A small self-supervised image encoder, trained from scratch.
Training: soap at rate 0.0048, batches of 256.
Data: trained on photos of plants, animals and fungi (iNaturalist), 155796 training examples, 35.0 epochs.
Rows from block 7, named by matrix and row number. Rows with one number belong to one channel. Each number is 128 + 32 x the weight over the matrix's rms, rounded and kept within 0 to 255. All counts start at 0. Numbers have three digits each.
# convs0: first 3x3 conv, stride 2 (model.blocks.7.convs.0.weight, 240x128x3x3), inputs 35-41, a 3x3 kernel for each
# convs1: second 3x3 conv (model.blocks.7.convs.1.weight, 240x240x3x3, transposed), outputs 35-41, a 3x3 kernel for each
convs0.93:128112151135089145191114129065127116070124133094109111157131115126110124194143147092147155143091148150073135104126165105082132130103077104181169096110146110128174120121126143132042092110106
convs1.93:189185174130129092140184101071084145125068160120168157100131147138132133111182061135130141125163084139184195108226186126182159055082134132138195117139173142133084149089080165120110047155119
convs0.94:158100167105162175124055113136154026136119139108101171167112134124144127129108141169125138140147053153104120099145151143050132081159102105126165131181148133135154140124081124142084111135141
convs1.94:129162143113160209167124111107120124185108213128170141137096097175210157138097106126151121132159118201096101113141101169173119095131081130095150170182154129129158113118137086126112119144145
convs0.95:148076080090130161101126193115120128137108128174150133106112145174132092147154089153110094123139129147167169100094162199134150146159143126135079119158195112149173104149118170122114107136091
convs1.95:128148171148132092182069207134093160092105143096143095060104070128131121137147160146166144123181105114171116162227137113095094122087143136115099120061076123092073132108147138105089159149150
convs0.96:087123170150063177123122075204041160140146124149049112117111137080147138100122132150124101100062131105118116128107108173111067130117093116009181121062042150094096150209118166151139140211156
convs1.96:065120163075194126098124109135144110103189208185217133039160126105128127192140104112067189131138091104201099132146111169175118174134098214130130166124125121136125128118150114092118180109147
convs0.97:116148105151091139172126148095117129138076090175048165156128129175136112085127148131131129114133151111110136125128124135134118034060140131121165121153124172159091105084134111172120150173164
convs1.97:132146096104140164120125136095148183123163121147120136104154158115161077133154098094130161113143120140129120104145098152157150107127176113113156145108082092141105161102116119106138151155113
convs0.98:141134129132134134148124139099139099136122168179193140122173100130106126094089050136083129066175078116090131129109140124082123129136147137142157122086122129105124109163108108089163093166101
convs1.98:126116128123139137101100146126131100197129174116187126106120142045086155133072120128177115071202184162164101122113123064114117093111085116123069159152172072053128157131145119101131127113112
convs0.99:112132128122213130121175145124099081109129159092147172119145148115097149153094113132118163126118103146120075084108128076144255123159176084105057154200147196188144128115143193091016145118124
convs1.99:111171105130154106058149159098150179133138137117111152114189120095139194126136163112137134153083161138068127130108074168146157117144088103219138096138121113126129126165166139097140049162091
convs0.100:118142124105101140113088138132136073119153080124129144111130127101107135162018144112074063137121139130139115102116111141080122132140167114110113220147131074126111091121180152111130143163106
convs1.100:134155093097105125129093128071079255178122142100129155160027160174114109125115105146108142109146118109210122144155168140131174132137154059142123138141119143125132170126113189083137097174183
convs0.101:093135080203142127147090135133104106100102108192136143133136131071122154147171157099173156133132160178154137116056114109138118083118118095128179106135132124083135132093096107039119099105152
convs1.101:116096190133214116138130132124125131144123187130166077145114135104128124153134143101113123105109109045051131169086080115058111124111114113153138166146155099108117119114160119119122116189123
convs0.102:100158164054098141127185151130119150157110117108097147138160108138137158065104105186181196196099133069162131102159131104131112142135112130130167133130104116135158143131145132115156091094122
convs1.102:154165143109133148105082118129136126140121110125126102112111091131110109145152109169181109152163122119080121100092087124141132134177135131153159134128171153168163125158115092116130060124084
convs0.103:112123095145148144135156150138120059130092141127087131142124104111050088127021095153134188095150148130106123090109113188130118109099132147119108111089120136078068142163111134123055105121184
convs1.103:126084117154091110092110126143122067116119166091051117143117180099142090099152151124131103116155134134129135167144075133090162131102125121103118120116134154060113103120122202048113082108143
convs0.104:173165088128156144123111129123165181101129119113077075112106130119094147109134093165153115135149066115122173145123163118113104180125133136161129127120117068207119106078138090091094160129087
convs1.104:124174143128097099074140127141135217135180110135080117086092132149122118153172065138134092153110159136132111147192192140185152129116131142139162123136123059131137199133132123141206106142121
convs0.105:082098061137097121105139147154151096113164069096108106142168147145132171092121101134096043111102177087082043159147061164134102133154107160124088123163117097094135138123080139139155141102135
convs1.105:150136143111133160103129124125104142134098097164135129062067119158088092149165072128127075123114179124131142126171121147138107163187134052128118114180077158136141172145139073027095088247140
convs0.106:095112107097109161119095129095103122115083045127134100109145167149131141130128137151083130151182163134145125106134102120158127157205175166150094171122104155146141125094127067112117061127119
convs1.106:104143125145168103141139131091170103145156127129147154111089104130074124130046128179101166137101151124118144112110172177128116127122100150111140161106140129094125101160064130145063145137113
convs0.107:183159196205225177213187161095119134109136106129094120108134135085128131093113151165093151125116134129092102090091076140123119140126115067124132150038117121105167126127092112179153114125135
convs1.107:152109123099103148184120132127090116122131076181089194171109170116127138122138133135110097159064114113093122042145140120083129088127137172105105128170096132103115130119133169111114124150114
convs0.108:124162089152096160130152127074156174084103133128127159111129097134132130162128122176127115128192123138115191101140162099122113096129150182142123189109100092169163178099111134130115101085118
convs1.108:128091157099127210127115128129116168166157103106112060100041158138115141111127110093063097069160110095132130117176086076129173081147152109117093128128133120127117094049154060143189047138139
convs0.109:110126119122148100183145155106104091188126112103119149123124144115140138106127096129160109189103139055121133125118115139216217110134201149131118225255092129157155145149199113076127055092149
convs1.109:153070164110134137101115134100142100117133126108054113094187069173069088099087110065180122129152167113028153127128148104097073090091134122153131096167137166133117065127133123159067122113145
convs0.110:111118110121123093128045113124135118121105118146103117158161143184155114129143101134129127112116166117081127116130123148152204131074203121120111083072104131115135116115100131175146129129092
convs1.110:131183113119074115125136108153137164154165144166132026091027124112153092126112106121100098159214136126187059143102102119122167124107093159111107107115138125111157150105106158136118183154143
convs0.111:123140104101190122186120121105118097114142093124128131176198140123148119127094083125118139120168161081141139130152137150159141152107108132156101138112117136135126090120125138112153129125143
convs1.111:113139116132136126124148087146091176108127098127130108142121100111121071144134128134197179170198130084101149129131127118149176091150168135106138101098078111125118133127161138098117096152126
convs0.112:139091118174141063214193133130119097152097122150157144171133142198082091095112110054093083127045090184161040175063132132069096089149063147159129111152066151103213145192099176135140075086161
convs1.112:120121193123119060115161099118163064117136163097154123126220126131104167092141105126186127134192112141127131155111179140148165139093076170121198227143125133082086120144135102147144124124086
convs0.113:127187178112157137115063118133121135162072107074150148126088138185114141105168106137119097071128154123109127100157144129116121114141128075113149110091111092116113129108146121146163084142139
convs1.113:161114088103100150133080144096141077071115098148207178113127162117116114115087119147125120169161156138134161083101101169150100135100130131128109110117127124107134122108135054113113137130112
convs0.114:110108080098122120144145110123127125155188150111072134118141094133141093128100122134081134117150153133151116126118110113123166101167125129097131112127093150112121158131087121140140165180156
convs1.114:150091104118134130077109137100023083133099085111195089125075191200130153107118100133149111113130122117049137126115068185151137142094143120148100146135127155121094088114109107124112087128115
convs0.115:098103186143048154102115138162123117101107089116122154123129137164108167136128119118084126104113120125109163129129138135132124126166138115116073105117146083118134126109147171149123167135170
convs1.115:141068120125155140130132110127118127120097148195151077141143071154126220111091145165172101174081134108091121124141144252111170153079075112128111123121077131091134133132113128118183106100110
convs0.116:174132110116101158044117142156145181127189111129076115139198136176150110119089116110192182201129128129187164129103135074101073159134121164107142154117135179131110158114175114186203102150187
convs1.116:129131124135158083147109112124134105054123093124114097119155097075119182161074135128096120194127125154131067136040141148158158120183184106158148165235190150213228151093090112180161112060192
convs0.117:138124127143132107122098071141108111153088095163114077141129111187129183135129135114103148144133115070129138119090189132098116169115109168101115136075076140142084097183197127112149095113175
convs1.117:111198202159085189082140139107087117093114123123172166136102135134099115124131129107172154166148176068163131123165105114143137124152197110140130126127118117161129137125106125092119117133180
convs0.118:165134142114159094040158153114154140157213119162140081153163154114131129121113154204191115198147142093129108155066161074117073138103099113093073145107102151124191080109076100074157145166117
convs1.118:155111125102110087142082149112105166094132170080143125118132098146132159130103139163088168128134101110146124121125110127141171126163124152177118203107194130085142180188080146139172124118127
convs0.119:115121158127104132142142162133123135130121125095118130112177121125114167078168120145091093115145131146131093132174146124185148164126105153100101119071091129128093132082115126090121127102104
convs1.119:079104129099103111109130108173095142139095108106075082138100138118108143115154100145128125112165175084114092074112125118163125158140126111121118167120089144109125134086103118113128071133135
convs0.120:102125098156116127114129145065126114119136125128114129153110081161129074142140127072118118099109111111130141157131128111163097121119109121122118125145126101168172148129176140091126131144120
convs1.120:123090145160139114137198106134141119122176132173103161085120096094114144147127147156148123117169175107122105089111115149094124133137138131127175123088168126157133098113093095140122061131158
convs0.121:179153102123126097126081144123161130117135127188120134133117135154154095121113099109142110204102160135140104085117185107141161091137149152099201091133157105084086166139173153167126080139129
convs1.121:091170145131163146173100111131165107105108136113115128149153144139064066133130128147180088113102105158105090092156176039130035127072096093161089162086201149190104106110137121108148078136077
convs0.122:074057172069083166105150083168156104194115101197094138133173140156141099141091072159131124120201160133062107087131123154063153128115165139120157150135092083148212122130143206142134158180165
convs1.122:148090125113153147153065128136095174097145111136116060121179088118107124149094078116138068194124088103091159131187104140152050087133133127110121147079128154134136160131084201151132151127129
convs0.123:151098095191123105077183108084121125176160078153068086133163117125089108137096103217131125194184108172158060139154145142156120178134082133140132155134137129112063119142154135123117067162121
convs1.123:105110127116076138144128111090119164141141181134075119115111133114161027120136145126113122097081108141129088132147082129087184150077162111168130168130124147139127140109131131117036083114082
convs0.124:133128132119105161143105144125096132087186125233083086111117091111126121129134067126102150160121108093092080121179094162151142143124138123161170118192155063166136179245115214202134195166163
convs1.124:136109103134239132129148131118135107079060093164061132094147136129210155110105100084151104149119173141096122112090077128137107086153099131162122142184157124140148126152051091073129155127121
convs0.125:111083217079121151154094135105114125126118100182166134117104132144134125084134160164146094155125161155136102139052102150075111139144099129096164106154122104081091129121114124173132096128145
convs1.125:138123131152131123120120109160229148166092111177167113128154147158162194132180136120115122095142137120055123141148123123080137150145136133089121139093149135166131105120130098130104157129132
convs0.126:129082157125148123156167106170127111131115102129118119141143115149129119128120106091102125121084217124131125138125115117109138105095168100142071123167134131140125138128156126120183098133158
convs1.126:107122138125172137159149119121195176033089097146145185093080115128096151142121160111157164104132124163124077120094127142110097127210161163114126131115115111145156178145107118123115091131138
convs0.127:120154124176143143111138075146110131128131137174110117117137090128169136152180132087112116135106084121106152128126119099091124148137123117119143120130126120111084145092108126133112127140138
convs1.127:133119136115109111129098114162171141102162095128089106087112196102108102095125085127189075157117137122108112075218169141105117109153136135120136169166151091153130105143128153127107142151159
convs0.128:117152143122171123120105156106126166158159056133238113128125089145176130127107114091085139118162127187028110121114133128169175124097138073088131164121255133127133126111116225172112135141106
convs1.128:139064153115178126121139128101191109143182205103114111119140141151137173159112150168167191143150099124083129155032098118183165156140140132110091094098122133119120104113122176133129097123103
convs0.129:160127207137157133122130157106155151084083091102130137124186145134131123154120121067143093116163094161122160130201139168177164110077079152136161092128140060123107153108151132163101151074127
convs1.129:073074076113095098130097117145169118116113183130106162099114148128131134127144109139176152121219126111150142120139095167108220154113126196132128083119174092137119120071140076174144121151140
convs0.130:168123125091099102147140127106108113134114162156156134109100119140122123064092126124069128095109153125060147112147155143142173115125105066174139099129133059170193114075088103042135018135188
convs1.130:091136173109128081104125109137160177123166056099080165111216140129106111108173160143153044112112200168133162061184143173134117103129096082119108155125122121126134147197108212082135128147122
convs0.131:140160138077076109123127116117107111171100159118157125127136142143100065129156101127094066116126119092080114165128121112115170135107103122163111188160178115152109103106129069162154147127073
convs1.131:118185118180131132167212162117148088135204144199135112111121094143137133143140118146191145061108098172197099148124137124107145094142076106126104131077148151108126104125111149150181131142162
convs0.132:129139073144137141136127129092121129133117131128124158167129099143070142145157192145129114105113125147123149124144167193154093132117087166102136126111168104149131122112128060153159078116074
convs1.132:159149134147146123146062117148206125036124119104141142116093081136143068146107106109085133140136109175137124085133136136183184162120104130125146168090078137132116089119120164112161148131096
convs0.133:177154082113129133118103131105076131137101166113155103096125113129092116137129126155120178174121105147103109090089144127126104118149156137134090123178130125192187119132150173100124157124130
convs1.133:137143125100181187131092173095103166134146126127237104136124139135100117159129142079075134128111168125083091073141126154109136124100096148152119129138118150171119107084103170148113112083136
convs0.134:118134090048124126134162102104136098108171087096103109170153115182162104136136118116135144126142130133116157160132124079137158091128084136085156167127126112136131121114182138139065172131124
convs1.134:122139067126096131103130140133126104155111053144181193128128146165120071094168123116079033174142139154182163097150121125114171137127158130136160139136160132120105134132091155083147157152102
convs0.135:093092126097103131125122146147128136118154186120132079132140128153148138134148187116138146132148121142116103113157140088187140137160161148126107130143091130133127128144122131082078147084098
convs1.135:097127107124111140130172121127069128133144130152125147174106146131112141138172130146157165113110090115120108214179134114045120111115159104128135185132120166139151111114135117120145098147121
convs0.136:115159151137129166096142145089125155173088071118085104052148151137162099116125133105079175123139097065080160140139109154153076109153135096105167168107113125122154153137113147180127136140128
convs1.136:123131119175087109120129079107133095101195178111166112085112120117148140129140051129124078135185083100161113143084179101108134171182157115148103103099090145130121111103095082100116179151122
convs0.137:133162097138114090149110114109119116083123101157157117146172130122136110160143149123109043117051113148142169112109073068162142135078107121138170128168139108087121115104154130115137127135067
convs1.137:159157134130165102097127112131126090105164176106101122134188116145128107129166128158126163143103101134136124111107172113123104127101103135126174187155128110151122155144124149176135126135052
convs0.138:105140054170120105127096131114155145130080061127146105145082150162144120082108064137122076179155128098144126137154101135128110172096180104177148147152134110129138110099124179123119105160126
convs1.138:142061129122087116133103101193156106170084062165092144169130111141172102170125173147132095136124112127146136113146135105149106132060127158145128125100117096154085120140163165085139116115143
convs0.139:167143190172176172169125179142125084035093094080115126109153130170119124131103107138153088112123151172169149160098122101152131145151132135163125170141159123146150166130119126158155155116133
convs1.139:123180191125101146132114179140101128088107137139144107116141177106120082125143152112117154125091058110101154137169150134147169150254151115163135168197190118126148150052108110196115129124118
convs0.140:129143158063146100067101157043136138062123162151126128107164118221212185174132127103243166124124230111116187071148224143198197121151170142151091116156139107098201132117089200135142143158177
convs1.140:140157137146102108140122153163080195116128061135055230204142176092152086151099186159132164125203161076144067122116153142074094138058190113091183052141155162115106114093153124111109124159115
convs0.141:122100114128167150160116126156104159156090157079154175109137156115152089150112112122177145176165138119098121181082141111118195087134125141213118221168121131160130119131140111145156146124164
convs1.141:075100095172126189112093072192050146127109132069155134118137076131157122131146043117137140105160107121180163118110153185109128129124115134098121160081117114122121027208130077116126114064084
convs0.142:118092127115145159148171161071068079154104123188112118206097111124193166119133094103215118114157105154134100122063121143088136091088092151123057119188136146206180101155096114138162138121147
convs1.142:123176119110107136137100129121133150117150103133083114127146167088115120140142121124130078133161024138108141136166164077117165113146160113125096126127154128164124085148176119130031150184134
convs0.143:190194043094105183113103163119120115159081076074132162179096109056079160035086133148121136095182102144197161112101130110131111107103107085074186124097092172202117122161169118137129133140150
convs1.143:079160124093102144131103096122144127168072106149079124118162115143163196094107132093118138153168139147126163084128168074193110148112126091124069108109114101167144137057073184105122097128075
convs0.144:126135157121137094115155115098125098065108136142149097126114142128150177133127104136118106139073132168146166124155164179170169152227156131143156137113163081159138120109123108079120158156103
convs1.144:133068108169203126149129155115152091154098123136128126112122145089065134112135065115213146123158150114150128137128112165096127133143101117117148143204232144133137138117153109152101126109145
convs0.145:096161210141080230114098163183086168106030131110108126126045078102121051112171124128148153117063098125085066174148137145170171174152144078075136104093113126079154142128083074122136133102111
convs1.145:152153157118156114130140119150109144150153141158155098108131146131132124154104079154122148112102116087168109205167112194154076127159105161145085171155111121104143109074161132165104076132167
convs0.146:072126130191087075093184130152125075122159096114137126150156177140102138156121086099103129101143126132175144112123127132116140136131097156123028147126147110140115157152121122141151112091073
convs1.146:154120144148151104105123104110175132167086116142134076161162126131152069066164075121132097166139131072159171118119128078122073133093091105116111148125124150125111140127140070159068180121108
convs0.147:123167123059162112124125146082138171142131137145137095138144086074127130154111089094156108157193141144163111155107095178165118145212129134114127152108137165112134138139107142141105109190141
convs1.147:123141046135083127055169121113148103124141105114117129086108185106115155073194135089131125088136167078122133128124147132124118141144092151135110156110111122129129166131142105104104115195120
convs0.148:091143120136155137104131131136130137136148139136145176153152118129191162169171066130158124142133102181127117114083110118133048122132102115088088127129076109088132133143131160086174140146128
convs1.148:114137095126136084151099096090113128070125143077098134109134135108147102128168163118111102112055059072172158081118123130190120164118141121161093121088119142153176169156139155098085126130134
convs0.149:117118139143143141097065153136062096161147110145129194122154088103128158143135117129140111146126141128085099133106087101066104164081133119191129155145089125142131142128114134146131139093108
convs1.149:133119158114145144126130176163087132143137120216158170123149149126096164115137164147110109108093153140132141153181134138118161129126113146127098146150148160119167150204142134065080076105132
convs0.150:096120178190146130132114123126196123127168148156184117112105143134191162136162175105125120123110130122139118145138130132163127145173121120051159090124159098116109107143077103115109124157180
convs1.150:093154092130130129067135103127128075161131103136145172087143103121107117140153138133131139129125158122099139125119085159118170152251161103147085113171081114077113090069182127156103152068129
convs0.151:113102118113150117076128124152122125185136121177134150098096144109095150118042140173185165076162126187140144175126131138125094156119086126128132163135119181168158101179164123079135123146192
convs1.151:136105147144129133133131091170130104165113160144135125130145162167120117096118148080128126111122098113183128164109151120084122164135133147130087130124110158108112109099137147085099131141160
convs0.152:128150162222093173139183147135164124130135139101108111151123104163122114090114125149146155041166109107108169110134110141094108123104085129164138108167180115065178127097143150154110055099124
convs1.152:136128162135163130120094115206198118179205134074103123146131104108178125181153148146109125064116141108101144129109170087172095150109153186113090090149127129086159114210081114066195088092117
convs0.153:175159134195182137178159091120134109108135087198178090128092150139149111135113111129054135080071174005048176113132105180083130182100144131092117154092143096122158124141161124115131151085148
convs1.153:112122129098083142141176173132119105172124123121138182142117149136055112115121088146078060107122126115074149107110132114167067116150151072140123108143078113164135123139125126136103120144128
convs0.154:125130112145126173096168160138118118058170142127150088103099159114185113128081089161106179166056147117145115094188086130141131254105114139116109145147192181150147129146121109102165167120149
convs1.154:165156135079139073104129139081140134185152139131130151134087150128141161054149109139196183155236180102092129103099087076125174127113132112166156134169143117112114130149144157116113175154130
convs0.155:094152150114119135144129131167143143137174141177038115135141177133100111102125156147142151127179093160144130108123119121048123145124127126139129128144148175136058142165164158132130099132128
convs1.155:184076144187088129099172161085068130137139131116142162131150134128124107093168164072111122090101169131124140103147146077126067148100186130117087166255159059216158075121117130144103135121100
convs0.156:077125186114162134130149065126084109133103182122188165145145149140129141123162122149116138162135112021127185144106080108088139128101108135133186116126152104132129139141155078106150139151134
convs1.156:133166148121152186156204189129145144142140121117083107151144132078186156126154166138174166138146099123139116124137178148159110141154146114122079126089077124126155153148092192145118102131135
convs0.157:115139139204134124135131145125082087120128096118115129180221118241154176129162089079180180107125144208177174115083126084067158136115151139162127136144128110129175091124159135108077175187112
convs1.157:151179161136204139128152114075172084125087131091149116176125138111116169137185194151124138078117060143082187144119084089152142094109109152143129124141158126104181108181129111139143114142109
convs0.158:109145132102151121152147126102108146094054156130073126146175137125145131100085069070094102139068144098132110122127116142150130142087110105138075128118142121019120066124122152118114124113079
convs1.158:106066149102136142165131108146142117107141193107134088122096198087134113107096146090142133123156108108069174121127112186129129174116147094101126163161137102117126141109118135145093086112124
convs0.159:117120102144126109063132133183061132144153119193073125106095139141158104098083131112140124111130124147120126154145149121139120145099161114120152097099176100116217131114139155122144132083106
convs1.159:120100135118158115108111126109109122208097156141171236136131120116117170124134129132103128146159174127147115198087132097127199148125137123126122132107119183092136159171100104136124127163134
convs0.160:085127132084174163150119119158136208158202153122116128130142094124160117135153128117139138113152148096151155168113137183180083115164186135140120149126114095165121093105159116094160100147192
convs1.160:133152124129093126118168134093141128115124137125139102047150147122111087148109107090122123113155119125094139119110072149128144128131136153128164168126092122096147146112130080159080174171085
convs0.161:122129166086135072099121104159096120120124116124142079117130139118118134133153144114144132110142155129142133138203149092132146146116152172129150093151149098095135092143142136100086097152130
convs1.161:139093162139139161118184075098088104131128157177108128155134121164145116099090121130112137125139123163118133116107086122157115083108124123160144134038123082183100115097069096163124129114123
convs0.162:110085138138105193108109126150134095140141092174100130152176120146147230109118021087068103119091110115162114130117118161104113122102161085127180146163138110130088124177051097129146118158136
convs1.162:151130160139081088109123125132122157095107070087135117075165135103125153144123109116090093113118105156149092121131128112132129163133126146127163128129118086086105099151126124158171172090176
convs0.163:150134142105093131074145087126147118104121041176152165089206120095111146077131105120143146141218213151108100142132127171124109118129138154062114127103144093126128119145108097091127104150162
convs1.163:105123108105183140151148144119105122097091097156148122130159130096087104142072128114127129119135131129075121132125121119035158139124066137124095141127118136112117123118138130126122131166070
convs0.164:118156166172191130129118124169135113112104086174155164101100025088127091109138125133193128167139143129136149095153173126120167115181116131144156097159174123171121130114148139111078081155164
convs1.164:103167106129089179128157139103129105116157165182127131106115109085141155110108147126133108110166144133119033120178140128154084093094122138133130159144153125125122147135150118149143151099145
convs0.165:099130131113077161136131065159088102167147108186112125104097053128127161127116188109119141153151134067126150135126136146124143167127163111145150123123066172169145137090127117129162110067131
convs1.165:103100126087177136126137073128128055130102146137075112154133152082144135104160128101104072133127132137120151118113109104123134124117170120129107164110085106106114118160137110109083109135102
convs0.166:126187081159105165085124105149106149120134106142125158129168128145097127146131119131182151150143149186174107106101100044091068120092132106136214133160162072121104110115110103107130094069117
convs1.166:077089113105174096125128160108149166102073087167170076136127150100185177145120098129104140125118136129205200124136124124099123133140188133189138135165185157109096135105109076072073153156160
convs0.167:144079154104153147188134135119105114085127148127175160140139125122161155133133077119102085128159165103131134101112080162077058088121125130145106079162123069131132163115142129104070125078137
convs1.167:120182183106117139126143088137207113103108100117120085144129115108089086163066151101096128105128098133104111157121068147094133108125130082117140087112110160096086123175144146164149077127145
convs0.168:096134097126099159123105113124126105157072150132098081118134136120132134153162130123160143164203145198177131132123101132159126147187136143098145113140116099136162121115110129195140100134134
convs1.168:114128160142166124129147110099135158126141169150151104140107176130100112145118053133107094134132122086172105093175174163144160130089115122113102103153088104153142128152158147121108147052125
convs0.169:145119122124089170187165189130114109133105185100121140129132148128104117127146096128090104149133125128093150170129138141149181135152060090118151120126142102132166138104124090057082075147124
convs1.169:148126177112093166153083120117193143147133119096126122176127126166134066092137135148119104094153109128129122121159111169120136111149146091112078061071129127128147150103090047139089140102082
convs0.170:081169133118221167119141112132133170152137121098077104131107128136148115170107129106134100123136139137100162124098118101144118112079114102145106122157132167093131169128195178153143117106093
convs1.170:091124110104125128172166128132125082123103111125137099140145094163163120159119093137081124158049106123121109109115112160172065108140175098110115147155085123160127095079087073119131169175145
convs0.171:148119142082120129149089127178086114092135101095041139100154096102097070142153116132127189152154088151126162104144140133148109216134138103128127167063133125147058029120180105125092103123096
convs1.171:168150152125105111116183125126154202184151199129132088158126093119154083132148153169151176156133118139136156124146078173110133093217110139128142103085125128100092140120141123099143168180164
convs0.172:083116144146108133161036113116103114110092175180119102114105155151129115065126117142171133113150164056095115117132129078142141133120131141144131186183221154198154134111119135074053130061135
convs1.172:128128089103098116110147153109084116088188134108088188084166101152123087184161096138116130115174072124143116142092151118095246106127170109144170154109151144132117098083100120117126097103186
convs0.173:131054104153087076069109139076131150134071148152117172131179115086129132096097142140111097115122140123121135137159165092167131113100073130129115117133138141057103105128127107143109093183144
convs1.173:120142070139174179136091149127119075133087136154168154126154102067108178113130135129097110089123135129151071180093091169153243140144136092129068094145140188140122151126141053151180080108095
convs0.174:178134096171129058145186102073152139148097104126122106146100098084152162166129133061150126134115103064124123131122135183130113141121124149128160097087186127128129088146123153205120200175201
convs1.174:116122085127116095070149151120118123098197136115195140138104176104188132142113100089159100132175129097121113115146182196095134077189079116164158113131219116154146121109146078162099101134102
convs0.175:202204145179201160120126096130104092152100136140145120131155115101119165083136116123174149167186129167149156206227153164132184118125066117091130117105145140086108128081156098127154100109133
convs1.175:157102147113100160142116152096161113161138078127175131143132130148119176160177137159137137102124154149104223134128113158088132120121172139109128129152137130149137125138135133133183190160096
convs0.176:135169126129184078141175109098174148113129178063143126158103134182152149129156131157166139131185168140110124122144127114135127115160105139070126137130134132097126112104116119128159127162066
convs1.176:106124165149127143112132097147010154093151105130133167132139173064174105101135139042076103119165128147091113118120157157116117134059144139099132110125106085082087152090106144146106114158090
convs0.177:120086157133094124121126137168179162125197216106156133088136170131101136157119148157113114104135113175092166095131058139113114144192123164112115130141111146100077128153106143109145139153134
convs1.177:137155079095168130145165137140088111148148080178074160118143154083105043123174092104154173163136093153167130107137126120204146171150118047138140081131129151146129133123113106121064149136111
convs0.178:132117127099142138218126112124099143129179110117160115108194168134156146117117163118134122139191161142171136091082130166106120134131117078130098029095216061153200142136096104102143139127152
convs1.178:098117114152106134126130128192180117158154234020158169147160063114159117078132079133154182134115131175148135107197165161143142113087135107155111107115130130126137121133119139093163128094127
convs0.179:119111084125133130076162117125143155161108137120182135097154122109086161145139118104072122094083117128133181109066119106123086137166128144145105162126110109113147106100134148168114148131182
convs1.179:162142141173119133163145172089078149143146136080108154130106068098157176130159159085110120168110113161100104125110115150079101095130137115159174118088103126116114145157113114105090135066150
convs0.180:065165157112141145048103137138139173140169114166120127138096099135126108162130083144103119158105107135049115127142082080152112101097163125164127125168159139126134057174131181119140138104132
convs1.180:130059145138152140119116074129158127161111221092124132189239122143134205102169136153162131122130082114119128129129087091142141150098146133138147151052131100136069095111093069084089122184143
convs0.181:091140172159107135131150120051131082111110111157133166104103157129128137042141120056107138148111099137130153118072148059093091150138130182146079122153108110101120066143122149132139171121138
convs1.181:133127139098172105122129147109113151102106123198130165110156125122198142068105183164114160121117073117174123074230122151097151147172167131118142106123246085151128129157133064220135104048071
convs0.182:093129156181075243126091136116132129122138086216121061116108102091139174151109168142158104121197047121152076183127109103205158128085025118124117077125118095122046087166131237195190217134109
convs1.182:131191135072101125152121086147125117175165134157151114090110155078167107091177071188103119109125103120145098213160152147113105127121165093142124092106108127169201115090135141062137125140076
convs0.183:155108082084136113151158038140084165081061218141108218156125108095098103136100070145111132092165129113101134150132137085134140147143142116111137087081158096091095135145140148243105131146047
convs1.183:064059160089103160109101124141097113119111123187129141106126161106145143108071136122113162152154145160086163208061126157115124231076154128114119132140171135073129190060102105097109135073146
convs0.184:123123150143173200171112118159117106135151127105152175133069133164110153132118208146207025123153048139194078136162118089163110096173093136133138117182163102132140129104137148091142095109174
convs1.184:198084105179025134185058172119159100120093140235129092140113126118133125136067103106134100128182065155142086161108186153110137185121080143123081132107196115082148144104010147124112133106142
convs0.185:111098136149114150102146066120130097087099114104109122182140086143078098116082085136105154145142161098120139097103135147121055128127163128165175099112143112141156122102167114133132139184098
convs1.185:120118084114143145136094137092137146129121123146196173111113135126150113202179073118133109130083086167121078132154129104135138173142141129160161183133156115177137152093129167143142143200115
convs0.186:133104207123126141134100097151060080149175136164134122135137179139101093127127107159170212116130122070096132103080131200133060150105080062116130142065157091112101135129158130130174173198149
convs1.186:165153054124067098195105117138066121161233113147182148120108101120141120131115118131165093146141128104145166168168149127149101097127126130128142154123116110095173156156114215204129093130109
convs0.187:074116179161137135089127166111115146151128117095120083183172106173148098178134147115089163139142180083097113138098180150110126088142151122131195107117091102107179137090152092102130135164100
convs1.187:104121152196132126085136112168084056140117138124200125183146130101157134172078128110103119169031168143133140144153102172127134114133132141134111182186115140175086127164113159077113094152115
convs0.188:152096097173123145174166106100117129151117132139141178134129135067178209070061199065125155172121163092161085120129113108090079073079165173113135116208231099255190149144103168140077210162145
convs1.188:135165156125137126159129099173082121127165132097126145133066118233122118090145106098152149143068138131107097135107058119108054155154164120122136140086158116181081160093140091079141144095101
convs0.189:138132107137225131100097111141101132142149100137194177114124119135105102163063060131088150110133117162148168113166186150156125095073165145100111108115134138151056102101193150115109116058124
convs1.189:177159120137124112125083147179114163159109143104133142153136107052139141117106187134107106143085155110090156135207199123132107149080161102085198085103126126120106123063102121151098134163116
convs0.190:045095133097158155194102150171123158130123127129089100183164097170180091106103071184117100124131134136132160107082112158133122104114149141114140067115224127133145137111087108126121175115104
convs1.190:130152110113175109114120120122181130094207163157070115106213069113126147121141164174089116121151132143127064110131032097171123072070115073064158101103162105188099145146133128127121155120132
convs0.191:163156105119097130125107087128111111086127155101131073162213216140213159111099130069141161107102180086124142194125203178139164140113140144120119130130127145166124146109146099104134116131078
convs1.191:142052148132148184156098077121134135114165122120093100105099141133103133160130075088104149155134115121130163091126135131087069131098119117132134141114104129188082115050177121117138094148150